Weights of a small image VAE.
Model: 10.8M parameters, 48-pixel images, encoder activation geglu, encoder moe expert_choice, encoder patch size [8, 8], encoder layers 6, encoder width 256, decoder norm groupnorm.
Data: trained on photos with spoken descriptions (Open Images, Localized Narratives), 203450 training examples, 11.5 epochs.
Rows from block 5 of the encoder of a small image VAE, named by matrix and row number. Rows with one number within an expert belong to one neuron, the router's apart. Each number is 128 + 24 x the weight over its row's rms, rounded and kept within 0 to 255. All counts start at 0. Numbers have three digits each. After the name is the row's rms in percent of the matrix's.
Before each expert's rows are labels from the 100 images, of 14976, where the router gives the expert most weight on average: "top examples" is what is common among them. Only what is clearly more common there than usual is listed. The data: photos with spoken descriptions (Open Images, Localized Narratives).
# router: router (encoder.blocks.5.mlp.router.weight, 8x256, trained with AdamW), inputs 64-127
# gate: expert gate (encoder.blocks.5.mlp.gate, 8x256x256), inputs 64-127
# up: expert up (encoder.blocks.5.mlp.up, 8x256x256), inputs 64-127
# down: expert down (encoder.blocks.5.mlp.down, 8x256x256, transposed), outputs 64-127

# expert 6
top examples: text has "black"; text has "white"
router.6 110:157175121136127093193121136136129124119146138146126160142156159118127140113059149134165144101183111092098180124142109100161144117107184097142121135073117118107091107097100144136120102134115114
gate.8 101:112146123150066120102082118111089087141109151197141129123106116136124067181162135132124148128143129118118120118105134146144153121177131126138142174114110145124100080157173147127115073084074124
up.8 100:142134095088064076132098103100095114129080161173144142151107134105118137142139133118104190128076141131150124102124088156135150133131100108105118130139134154078156084102135132121121076127066153
down.8 097:117143118142117111122128110094168152110172159134099078090094142120127125117112136099148137121172111181129103144134132079153093135103164103141112144135100159126149153185124132112139152128145134
gate.9 080:124090152135129127135121166168212137130091118102113105163169100135122096105138110049137125143113158123124128139163106103108106153147117100138117145180134121103127113124113124103101135144138120
up.9 076:143070106136099123138116217161181157107122129091119080111153140110150112111149082062105111132128162138091151169151156144107105145106105120117134156138129116098138113103154158121123116148126142
down.9 232:104145113115130154129138158135075109176143132134128155092120101128107144137114103151130128128097115127136124108063161155152127097119125143108143129120117116180156117168131127142143127108127135
gate.10 085:178133153154095153137115110159112125097112134190140117130119159112096131166200120154142131087141150147124104147137092124123140135154114174098098115117112157108162169149115082089160137127100119
up.10 112:110178163136097082105139113164127152083093128139141095116125128101133132176117135162126132142140118113151114130113146079156131125125131148095099140097126142117134117093100075136099123115063144
down.10 119:134127113146138137105102120131164103143126140136177144141120097170146152096090081080099139138119120104136151121127119133061143094134131140146153131123091153130127100160165120109133137133113135
gate.11 120:134150150128157098125132135082133090145154094080131119129081122156150109111108111099143145108141132136112133130140106147124105140116127091124122146125120156131160148152163153138092121156102153
up.11 151:175154117169111132130100115126119114131142125122127118122106146147104141172151099136093161114128131100150151144107092156129132090127137084131105072142153157149146150145096133121098121132126104
down.11 095:105129114099122147138122123101154117145117155138133167101124131102108121140130124155138186151107130126153104088132151105146143132157138139143172121165112069102144160122129110126146144169154128
gate.12 100:095138103171102071116087124154106119132120089117093091143139135181163093145106105107139134121145133126165159172135150135153136152167125147127163169095122132145098076154160135172165110089071117
up.12 097:098130123153115127108093115111133113156089090156159139106088118114115100113117121168122152095100144108166128120144089102106129144096138158081117141135152094119165128132102065108168102113111152
down.12 113:073156122109103139116146128096122099102179141112118129158094113156114133142105140084119100156154117185114131108127161116162119149164146129159094138110118152147153115127125135117130116111121135
gate.13 099:093113132157116118176120154068097125170105153129150105140123108126136103129116111141143130104145111134132104096138136115169142080111222134166135134120098113123118141111160129122104149149125118
up.13 096:139099111080118096164123136082136123122156085101110141165090159124141135110144109077146082152148143089126156149169107153096116140099128090145110124137104156160118098133192108122143126112104108
down.13 071:128151152145109189103075129197079160132097144175122141139179142128120164121120111167116139125116130117096145150117110116125172172112127158125144088095124098112134123079103148117120142124154138
gate.14 086:094094150108051151132134113169130155127100163155099108138116116101093125140166108136136138172182083147157110157104152090122143148153125186101162144178119076097095138170096141134131124115169097
up.14 092:149163061148127127167096139114127081116133104085103141158085123109106126153107113112154138100123136145148166135108087104084144120117130136123120111113142151139121133155129177141137110146105142
down.14 071:114131116165126128153138143088167113109115183129127137120152110118143127115121158144137163174128115169144112135137121098136117094115143117130148129157121119134169124138121074134133128134139103

# expert 4
top examples: text has "color"
router.4 092:164149164096101151148127112114105125145109124131095132154065160151101097119109116150144103139170131143092122167111120135141128147103115127124092148145119128111107143142126096124114110118130130
gate.15 089:134096089111127154119148122144152137126128140143116118165105132090098147172196098155105114155135104095128124129102161093103109141136148124113126083191138132136144136139121129083131117153149102
up.15 093:133100088091116104114142099131148133143127100118102113168115151088091165126158117129132080121157094099133127105127144106114117158121160119138128127190135148132161118183148134085137107159151119
down.15 086:107116150110123129137110110152119109127176154075088107167145115149206125109151182109132108126128125124130122124134133130093116151169154138142119132099122178096147079110143138173145134148107154
gate.16 072:119139155113102132130094129118162102143126076089125109169092144116115156158097139158091125091146093137162158107129103097128133152152147117113105116134069100104125158144096117140147163149152073
up.16 087:131111082109151128118162116063155117119118098113117115191136134119105152139126118115137146127161163118146109168144095115132121132128142153151144137127099114120075181153093168119133115112104134
down.16 110:131150165170140120115170094084084108164143136162150143116062117168103107149143166152094127125140118187108110105125152141131127121104138077109137126136138125116100169138148105125115115092109130
gate.17 063:129163117178113092146150101118126142119102136141138134164109118128153164123103186086180135140112146137142135159163109162164170115083109124119118080164122145148143094085079102114134083128115095
up.17 054:132122118094147125129110124151124108122166135146123117082099137141129093138126116171082123136134097118115094111105171099074093148164164130137146157106147130126125164184157131139118160115150147
down.17 114:092148140121125111133148192114076134150124119136129120146106124132109146082144130115200090134118118157137145099130119139121145134115145127136091127108109115172122124137131099116138113103086124
gate.18 061:165132117189125119128124132128168175123135138114106138151139110130100125132087123155136165166098130114116091060144101110123103088107137146094109126138129174167168105065131110155129106112124188
up.18 065:136134148110156139140145082152165146100148134136114091115132128151145119129156121122112117138130138135116175117186132144131109065146133120113114128140109147101102135118119119063155160148116125
down.18 081:122097131160126121147106022111122110168147161155141161109151166132136164153115153159136150142111115176157119095105128091134103098123145138121162142140105136114148137153133133165144115120103133
gate.19 093:165133134112100138133118138127082147134093113137156136133123200116092109160112135178099117088189122091153102158129128098089133103106121108148149109125124137107149171091109166163112084094113142
up.19 076:106120111146143133131143095142134134143178126137119132128150093168155118102086087118166161124116092174111158112138099118157115138160140149103113136108098111142113088180135116107127146128174132
down.19 088:115139147140098143086156127100080119070161079099133147110154153131093140129110127161108113115126143107131111100143096071134131142103150177102124132129142122091126173073143171099170140093118127
gate.20 115:123122125084142110101105147135115130130147159133184141123131154141055114154137147125113072142166175137165131105148162138123095145148132157119170148123154109118138147148129107113160156106180164
up.20 096:111142130136107129198133143130157095092153086174132149133139070089138119100179143119163141146144133107126181127141144122114119084139119140123144147142152117109139144102162107140162138148064116
down.20 102:145144146145119132112110134081115108122103153119133124104144146120093093126113119140116095121119133134122132089154137099167136183163141122133155152129084114118125123151130122100128147148138122
gate.21 112:146153108138098135111185143128146136143113106166131107144092116113101152125116159124117146126107079092110153093144076134145117130149157105190126141141098121109070170105143125116135153128139129
up.21 096:114134110134116139162129136121080065151094134160139132061154109145114081162107140132122093143108085156133161133128116160124146103134115133140140090130113095117128182126122129146108137131168120
down.21 093:135136154147112130096118097090140163134092125123173148160156120161093175161113133068101121139085151117129086117146102137134125093146150148124137162134162109112092144132121138133076134165069115

# expert 3
top examples: text has "water"
router.3 117:156115170136115152142125128131124148137096096124109149114125115158142162145119120155082106109106133160134117148081181115115116122148105174111128108167089125135119140147150096127134140106133141
gate.15 066:103169141098101142119109140136091120159134133086126143159153141096120175098156122147126179100138135166131153120150114124124147127076152139123091089057139107154117128112114097138154146140114119
up.15 065:147108125155159108134106124115135124117134091166130128107109114148124108182093134115138099148139119138127082111105133122142091145158106142147172158149124147119102130170160133134125125093130173
down.15 075:157141152113138131134112255079087131109100154084161135148132138146090152126149111131092143139145120155135117169142135123101109131148126127107146133121120100117140126141113131111111160145120125
gate.16 106:128082135134118136135119149141092123137145141161148132135071149110146141115096109152156117109133080091148156173126159151153102101133112160147152154114134134138140154146132139099120128095114140
up.16 107:146109142152103158122145145100116122112131157110114119101154115148113080172129124109139118109133189131137109131100146131115163167167160134143102075144115148130125163145133165119075134114103120
down.16 097:100103100135150104160100127124091131138116156112114108124103150121092146094143139153166119124125157108141109126154125151136124127169099084132124143124120132122125149144082133141106102129125143
gate.17 055:148156146096121126132119120153082091107113130112152124115171143124128150130134122173130134098179159104164132149123089131150104172132114102094137129130143139115138127140155089129149058147092162
up.17 046:136088127111120146109121180129100094158121120151105134149134137122118078140097133175123107120163148113151179131099121139117122160114123111103154156153137098123136115108148113101139093148102113
down.17 065:122137132146095112100147090133160107110121127159095144147101126164127106098137136083120127132119112133135133155175115141140123131175117151138115141087124159124111103123111122162106116091121142
gate.18 041:104092118128069141096098096129103112134117113094122173105139178141139122139110104137126104134152122121135121112121152085086097159138141186129167128135122128130109135121128167128106187160121094
up.18 048:111087160114100149092122160155130136135152094174138106146140137112150109169103132132164108116132105144131101080153130117098158148104126180131126082121152106128129162131149168153118129172125131
down.18 079:138143113140100127111112000158129104125115153157143152122125142168113138121116086110135161135126126127144139130132105135098126126134093152105124118130118132143107136117117106123121130107098136
gate.19 088:104108104116136138127127143127087109117120090072080119134108106110111162076152143130147123135153120115125117137103114154125126140103158113146069121125166131136127116113143147154121094160112122
up.19 095:146138149139157147135082120144130108139168178174144095118148133171130096141083118129112126095123110141152162134143136121154117133121103139132157159072120085158135151114147097117119160106112163
down.19 083:122109070096130116118141173112154131102118132150131171127135148099076119168133066145115169181114115116122125174099133101161140143088107157089120125155131087149162142110099121120143127128181090
gate.20 095:122087134118104147190107151134119148109128146138073125130061112105148142159149173070103134128098098118121115088100117163122156140124138101112145134078163176148139081134136111165110113132134115
up.20 095:119142132138153107146165118115174139110151154140102151120117104109142155112180115158116153128105086151102163093150121140127126127145094114112134179094116109131150118103134146119144156123117119
down.20 088:137134148204120140129119112078133088110091142171145116112139119140076059109118138131123121105149115170130135148151117097164101069115134083117126131145117099151117120161107150110082143119117112
gate.21 056:121130103164156135151140147103119090130108126162148119150191107132094116133119131139139092116168190132106135123132107107092139159110093124161141165101165121126163137160154134192071140111133103
up.21 062:131166112109092111102183135103142176102134115091174148073129141126139121118107110172126135121136109106117158123111116135122114125123127119135108146148127152134126069116126091083147134120135115
down.21 067:133074139133139101120095214155115145093085129136163155152113147143110181103140104137106127114111135081134115149135110188113127160126103153126124133115153162133119162111094165119104136125134140

# expert 5
top examples: text has "dark"
router.5 107:115090134101149100094118081122127124141147108138172139117121136143071140123178115145128131122104088185175128118116169113114131108123096131140141134144105109173130140139153152150163170086124167
gate.7 095:101145147077159109103080153119152117144131113118141142114129132134120142121119108116170135106132186132146103159172118157146140154088132131110137125143176141156127152159115132152132106107137117
up.7 108:137140126178097132146173120106103105107140155130096131131111135125164126137142150128115144129153114123089151107103119105125150101134153142143113141137094127109132085123111125112124145135115135
down.7 124:166157144113111163133145159170141141081134136122147160143199142167079159139152090096089131116123120102123126107156109103128101128134121154094112130149137131106177136169124107085092141160122120
gate.8 116:162100083125108130119175138135179111102141137109144133124102133093118149141155084132135162133125129122134140112143158135091149150143120150100137118133133165150071125170062115093146142116132113
up.8 145:119147143138115103128102145155080177154150143106150103093148113186096113102132141116111133131120087177143130109142073139157143147124144100158121120141078104117148149120115156149070098160126155
down.8 113:151121116126124114153110131062156146123102111137135139079097143141089132156111102109138116123118150109115121129117139136168110158121103131110126126138136090120063205168136136117081141091127103
gate.9 144:089113134119113176103138114116115138090090118091092156154142158141117141111143161145123130117154101118081084113162104100111135073105113113105131117144108159102120137095155129146099128121116126
up.9 118:109119102154129070139072164100155161145110078112119126173180126123143136118085160151111137117099080132146112145096131141163099126134175149153142127117185131131110116093132143102094111122139183
down.9 131:126110134101131143138158122176106091101134148141152133122109108146148122112109103143135094154160144101126147101122119143109195064161141141137139112148119119182165110125112107141166115133130113
gate.10 051:142195082114118155134125100153116149167132092165105140157140115130118165153171142116110120090126118093118070133104133124097163130121113119122111157107115140164128145086152139166153169097130137
up.10 046:127159084114100164137107139130122122163128101126118139172146109135141139134174116084125151104117134124093090153140132127084155127127125119129158153091111132182145141079147135140136150105136128
down.10 057:100101125154158103108144034151154110087144153121129133136162134149107193117117146104142121164121131150138111124085121111130145100143145132116148145123155107190122131187078152159119148154097127
gate.11 142:134143161092183108135107103121093118104126125160126172115130144138145142167135135153123092129101106135142092092108122108148123126130165115171133117122093131142130102135156128152168109094097167
up.11 093:148147142103141087091112193151154129131153117088150138087124192126127155088161145106096123129119124134063092158171145125129119132111098117145124138134123132146152139113110126129129092152147155
down.11 120:112171111124121160135099125121159151090136132124148113113170110175090087152129084084154127108115183119107131129118132118158113139148125126157124108137112105097115187165168117119086117133136123
gate.12 115:141130122086142131097065148174124146167128117117157163132128139112120132114144125155113130099151115104110092125146131143124115111117111134133145065152149107163163159139130113102131145173121144
up.12 136:120141157131122127113137154090110124135155102171128132109127136074140108135128151138079092156124195091130112113126143136161138134128100139133144108151146135102145133109141141161139088094089126
down.12 113:118114107111135106121105099142123122152122144145140137175088101107159106101117145157116141142129139149148118122108138114110156089123127112149139154121076141132115078132082145141105171163159137
gate.13 093:144095093195089142128133129123114116143117165094169123094112114110157124124109163124155172144119105115113131196139115134141106117130108100113147121144116130130092109117105117154122119149109067
up.13 085:154111134116143100069105134143104138131157120091124152140099138158146150145134134122086150091154135122109135138150146140106140122160104163142099152101143124122120121099128111093131176135133122
down.13 085:134118144109136162141150145149140087134084136139131122116136114138101040120131092120145072098121129133116158142134125134097115131133143126137146107152095096155142114158129135093126127137130121