Weights of a small image VAE: 10.8M parameters, encoder width 256.
Rows from block 4 of the encoder, named by matrix and row number. Rows with one number belong to one neuron. Each number is 50 + 12 x the weight over the matrix's rms, rounded and kept within 0 to 99. All counts start at 0.
# gate: MLP gate (encoder.blocks.4.mlp.gate.weight, 672x256), inputs 0-127
# fc1: MLP up (encoder.blocks.4.mlp.fc1.weight, 672x256), inputs 0-127
# fc2: MLP down (encoder.blocks.4.mlp.fc2.weight, 256x672, transposed), outputs 0-127
gate.153:65 43 69 43 50 54 42 65 39 46 41 58 67 65 32 50 50 36 48 50 62 39 67 56 56 45 32 47 31 43 34 60 53 44 52 55 49 31 46 44 59 49 75 39 33 60 58 45 44 49 44 34 39 36 43 43 57 49 51 35 53 36 58 36 48 61 62 60 52 64 58 49 57 43 45 75 69 47 43 73 49 49 51 79 44 55 53 69 35 21 67 54 49 43 31 44 47 66 40 58 63 51 50 58 73 49 34 28 53 52 52 59 63 29 60 50 43 54 39 31 68 59 46 35 50 51 60 64
fc1.153:55 60 63 43 31 56 34 35 28 37 51 49 43 60 55 51 55 41 74 76 56 56 67 62 41 58 58 40 33 40 64 55 44 40 66 55 63 37 57 41 49 54 67 73 63 34 22 42 38 44 51 33 53 60 42 61 44 25 63 41 52 45 53 58 46 43 79 65 45 46 59 46 49 54 49 44 64 47 51 41 43 56 43 37 31 43 28 59 29 33 79 49 51 51 38 56 65 45 19 39 61 41 38 26 45 69 42 41 67 65 43 50 57 53 49 65 47 40 53 44 63 41 51 46 37 37 63 61
fc2.153:63 54 41 63 50 60 40 36 91 44 49 36 36 24 81 60 56 50 63 41 42 52 40 83 18 39 62 46 61 60 43 46 76 45 51 38 36 68 59 63 41 46 41 55 45 47 76 52 57 56 56 71 74 65 53 57 35 54 48 57 56 58 37 57 37 57 32 46 28 54 42 40 50 71 34 61 32 42 74 36 50 42 54 54 64 45 51 39 75 46 67 60 43 61 49 66 64 47 63 46 41 38 38 47 14 51 67 50 64 40 56 40 36 58 28 37 75 46 43 55 35 47 25 53 52 26 28 25
gate.154:36 43 30 53 40 57 40 40 58 53 43 38 39 50 41 43 49 47 47 33 56 54 43 63 51 57 40 52 47 83 46 51 52 40 48 55 65 47 22 39 52 40 48 70 42 52 54 47 55 65 23 34 51 67 57 31 43 53 36 71 50 52 45 30 53 52 39 49 57 57 48 54 45 48 51 37 63 54 44 38 41 63 32 56 46 60 44 34 66 38 57 46 36 39 31 50 60 57 51 49 54 41 31 52 42 38 56 58 24 56 56 67 63 55 48 46 67 57 50 36 69 53 62 63 53 51 47 58
fc1.154:40 20 43 52 49 47 77 39 43 61 56 68 51 37 34 72 37 48 53 25 40 59 33 51 65 51 44 40 59 58 47 44 48 29 52 53 36 67 40 38 47 44 71 42 26 70 39 23 69 55 54 53 52 55 52 57 36 60 67 46 59 64 54 48 47 64 43 58 61 22 48 37 49 46 42 38 43 46 28 54 48 57 37 59 41 56 66 72 58 52 53 50 48 74 43 46 69 60 61 40 41 65 47 59 61 60 43 39 48 47 51 56 53 63 54 36 45 15 37 35 65 51 48 60 65 55 69 75
fc2.154:54 56 24 75 67 72 41 64 56 33 60 45 50 50 42 60 62 49 60 73 41 23 58 57 33 40 50 53 54 29 63 61 68 59 70 57 33 43 46 68 52 52 53 62 76 43 57 41 56 51 31 28 38 57 46 25 43 56 49 33 62 65 21 47 53 50 14 36 44 47 54 75 49 63 62 34 61 33 48 38 61 47 62 47 65 65 53 23 54 09 24 47 69 41 32 44 49 42 53 63 49 63 45 68 44 38 61 47 47 36 64 50 57 60 46 56 59 46 60 68 52 47 57 45 36 52 43 39
gate.155:60 41 70 71 48 37 51 51 56 48 58 40 48 55 62 45 61 34 30 41 34 55 55 70 33 44 50 50 44 46 42 34 58 51 74 57 55 65 49 46 40 25 68 72 32 74 42 37 42 55 45 63 56 52 42 61 34 53 63 53 41 49 53 53 44 47 55 40 27 64 38 36 55 76 50 44 31 75 38 44 60 33 70 20 44 69 15 40 47 64 54 46 42 42 34 33 44 45 54 22 43 29 49 66 49 57 61 63 73 46 75 24 68 58 31 40 21 14 78 49 30 56 66 49 56 22 33 41
fc1.155:40 64 61 55 45 65 80 33 43 62 18 30 52 38 51 41 65 38 30 60 40 48 43 65 54 51 38 44 20 58 48 37 41 54 60 43 44 61 54 36 39 51 39 36 44 26 46 53 59 57 37 50 75 58 44 39 32 66 39 55 49 44 57 54 39 52 41 31 28 63 63 30 54 35 33 22 55 45 51 39 64 45 36 63 53 38 48 51 53 36 47 62 60 50 45 74 36 53 61 68 47 61 37 41 80 39 46 34 53 57 41 63 50 49 41 47 40 45 67 47 65 51 50 34 42 59 53 54
fc2.155:43 43 36 54 36 31 38 62 49 16 86 57 41 49 28 50 66 67 66 58 53 54 61 38 64 36 51 59 55 52 55 59 49 60 22 56 41 43 62 61 66 47 52 05 54 61 61 38 46 58 53 34 36 33 59 48 65 40 51 53 47 64 49 40 45 51 52 65 63 40 37 63 46 44 57 62 45 23 61 51 55 65 54 62 38 63 75 58 49 51 76 55 68 63 66 31 59 57 49 54 57 40 54 55 36 52 30 46 27 41 32 43 40 34 70 31 70 61 28 60 49 51 62 66 40 49 55 76
gate.156:50 52 38 36 53 41 46 59 55 56 43 60 58 47 61 54 51 54 48 35 44 41 59 65 55 45 38 50 47 38 49 69 46 52 51 50 58 54 59 59 63 42 55 39 37 45 83 51 37 41 49 53 39 47 43 58 44 33 31 48 60 48 51 37 54 58 28 54 63 56 42 43 47 46 60 44 36 45 50 48 48 59 58 52 40 53 50 41 44 50 48 49 64 48 52 67 44 51 49 53 45 54 56 44 52 59 59 51 54 42 55 65 63 53 48 51 62 40 48 39 48 35 48 40 45 74 46 39
fc1.156:43 47 53 50 54 53 55 41 55 46 40 43 52 53 58 47 44 60 51 39 44 40 47 54 56 61 37 47 59 57 45 59 55 48 39 59 53 41 56 36 63 49 54 48 39 56 75 51 48 41 36 42 51 47 35 46 51 53 38 46 51 51 64 55 48 46 38 49 49 56 57 43 55 52 62 42 47 63 50 50 45 50 36 51 25 53 53 45 47 55 52 32 62 51 37 49 43 49 49 61 49 67 44 54 54 56 51 59 48 65 42 59 61 52 39 56 46 37 45 39 44 50 60 36 59 58 55 60
fc2.156:50 36 55 60 50 47 50 57 70 46 60 48 60 45 53 38 44 39 43 46 46 56 49 51 47 35 59 48 42 50 55 52 44 47 56 38 55 45 36 55 41 60 54 42 51 51 28 49 52 47 45 47 57 49 53 43 61 67 59 52 64 42 56 58 47 47 33 53 48 49 51 65 88 38 44 48 48 45 56 45 47 46 46 49 64 42 39 44 54 58 56 56 42 46 46 40 62 54 46 47 55 38 45 42 38 56 47 48 46 50 48 45 53 37 51 53 36 55 46 54 49 51 53 62 58 49 58 50
gate.157:73 74 49 45 83 44 47 49 42 61 51 56 47 59 37 21 50 45 54 70 45 35 66 60 30 59 64 59 65 42 40 52 50 50 55 73 67 37 61 54 72 54 58 68 42 39 43 50 51 36 51 37 33 73 43 67 56 59 40 28 54 37 36 59 28 27 73 75 31 53 49 46 58 45 57 61 53 33 62 22 45 54 49 49 36 44 60 53 58 56 23 28 31 70 53 55 76 54 43 51 42 69 60 31 54 33 46 47 55 30 26 34 67 46 72 54 56 51 46 57 36 70 33 42 57 37 49 29
fc1.157:39 52 33 43 51 50 68 55 55 32 44 42 46 55 47 58 43 58 53 62 66 38 55 36 58 72 42 59 58 40 41 66 51 73 34 56 77 14 58 48 62 70 46 46 61 59 44 54 57 42 39 46 71 56 76 60 35 30 64 46 37 67 76 42 56 71 76 43 72 43 55 52 52 73 44 42 60 30 53 63 49 70 43 50 46 40 62 27 82 72 77 51 63 59 49 27 53 46 49 48 68 52 44 48 50 48 68 38 68 44 49 37 42 29 38 55 59 39 64 48 53 71 43 46 56 41 31 27
fc2.157:36 43 52 55 45 67 39 42 70 54 50 50 65 47 59 54 39 53 38 48 55 29 56 47 38 38 47 75 48 54 54 50 63 58 58 50 43 58 48 60 37 66 51 57 67 41 48 61 23 47 45 39 41 40 50 46 47 38 58 47 56 55 70 20 58 53 61 51 62 36 42 71 61 18 54 48 73 58 60 51 43 54 57 42 51 42 57 59 80 60 58 53 63 54 52 40 57 29 65 34 48 28 51 63 30 77 55 40 29 40 75 46 43 42 36 51 45 66 46 74 59 40 64 57 57 60 35 40
gate.158:45 17 54 59 33 61 42 22 78 43 49 44 55 68 31 46 28 49 38 55 56 26 49 49 48 61 40 27 42 59 44 69 62 73 57 43 16 45 72 66 49 68 23 62 46 52 49 67 44 45 43 33 52 62 70 31 50 43 28 68 36 33 49 21 64 49 61 50 71 50 21 56 59 54 32 52 71 65 54 53 31 52 59 34 59 56 35 56 69 78 57 56 81 58 43 41 57 63 35 30 55 63 61 73 49 52 79 53 71 59 32 75 44 55 45 47 44 50 59 59 26 60 35 49 42 39 35 30
fc1.158:65 35 67 87 52 51 40 17 63 32 49 60 47 34 24 56 43 52 49 31 55 70 30 59 66 52 39 54 73 39 64 38 62 63 37 48 39 22 32 44 50 60 29 57 51 61 51 52 63 61 30 59 42 49 20 36 41 56 48 55 43 69 35 69 58 29 32 43 43 72 72 26 78 26 39 51 75 60 45 44 43 66 51 46 44 65 34 52 53 64 48 63 45 63 44 62 52 65 61 52 48 76 47 65 32 47 46 66 52 66 38 32 58 23 69 27 42 43 59 63 45 62 64 31 44 44 52 37
fc2.158:49 51 36 62 61 34 43 50 20 28 71 42 44 50 77 41 55 64 57 51 42 56 49 45 43 42 48 61 36 55 32 41 56 28 45 76 42 45 39 48 35 49 53 72 33 55 64 42 56 42 52 37 39 47 75 79 51 63 51 42 58 64 32 48 37 49 53 40 53 68 49 36 38 62 40 38 56 78 67 28 55 43 55 56 77 55 60 39 57 49 45 29 46 56 61 62 53 42 63 68 53 42 56 27 53 56 55 36 58 51 54 46 27 43 31 48 48 59 35 82 48 45 37 57 75 46 48 40
gate.159:39 43 44 43 54 27 59 23 40 36 28 17 51 42 36 42 64 54 52 37 79 54 55 42 51 53 41 61 41 60 52 56 64 35 59 39 36 56 34 64 55 60 37 38 63 26 46 48 52 65 53 34 46 54 56 45 73 43 42 47 33 44 47 68 39 66 63 61 58 40 44 45 63 70 35 50 33 48 38 87 49 45 82 42 47 73 51 48 42 50 50 58 64 43 43 49 46 41 51 52 31 64 41 54 60 69 51 48 53 49 46 78 28 68 31 16 48 53 47 58 66 41 32 42 33 60 55 78
fc1.159:39 52 53 66 42 59 53 63 55 37 58 51 44 47 76 32 76 36 51 64 76 57 55 74 60 42 51 45 36 53 51 26 42 51 53 68 24 35 45 42 56 48 63 58 60 56 29 60 66 48 19 58 61 47 43 76 66 39 58 52 64 41 33 67 30 48 56 22 45 25 58 46 58 60 53 48 40 67 45 58 82 51 43 36 44 62 40 39 68 64 49 36 58 53 36 49 44 50 59 48 57 31 49 53 46 44 62 49 71 62 51 41 69 58 38 58 66 48 26 55 50 18 51 66 48 60 53 28
fc2.159:59 28 39 30 60 80 72 50 60 72 32 54 33 53 40 48 44 50 49 34 58 69 54 38 30 63 62 46 12 48 43 78 52 46 49 31 72 54 30 67 47 45 56 56 59 51 45 52 54 50 41 38 69 80 53 50 52 65 44 61 51 55 45 43 42 60 54 72 28 62 61 70 50 56 38 46 63 28 33 48 49 44 35 22 41 38 33 27 58 75 52 27 44 31 49 56 50 51 43 44 49 80 71 42 57 50 73 60 58 55 34 66 61 48 50 31 49 40 74 38 54 56 35 59 60 24 42 45
gate.160:46 54 48 43 46 57 39 59 43 71 36 46 38 62 41 67 51 38 53 59 65 56 65 43 58 45 52 63 32 68 58 48 57 67 58 51 42 51 39 36 45 43 50 60 48 49 46 52 55 50 62 42 40 50 45 49 43 57 62 52 42 66 52 28 51 53 65 57 57 58 34 44 45 51 39 60 66 49 43 38 18 54 41 64 51 64 54 46 65 52 38 50 50 58 56 62 41 35 61 54 56 56 33 50 45 43 49 48 60 49 60 38 37 55 44 69 68 43 44 55 51 30 55 43 61 49 43 69
fc1.160:63 52 48 39 50 53 48 57 47 61 60 43 58 47 70 44 52 43 46 37 59 59 48 50 52 44 50 40 39 55 46 66 39 50 33 42 61 52 51 45 53 55 49 34 53 37 66 53 55 44 39 50 49 55 39 47 39 49 39 49 64 59 56 39 52 47 37 50 60 59 30 38 56 44 44 42 61 53 48 42 56 65 46 37 46 62 42 35 44 51 63 53 38 57 55 68 40 41 50 49 54 65 43 59 64 38 60 51 55 52 47 36 53 47 62 44 66 54 33 49 52 87 50 52 56 73 50 44
fc2.160:68 68 51 43 40 50 56 50 39 54 71 48 50 36 67 56 66 58 40 43 26 50 35 43 43 66 57 48 43 36 52 48 52 52 51 49 50 56 53 52 42 41 38 57 58 52 55 51 43 35 67 73 72 34 65 42 35 49 49 52 40 59 48 48 55 41 54 55 63 54 57 37 25 57 51 58 40 43 40 29 43 58 52 46 47 49 47 46 51 54 50 53 55 43 65 53 68 44 49 54 34 57 57 76 46 53 58 55 48 61 48 45 40 66 58 46 41 72 41 54 56 38 55 48 56 66 46 50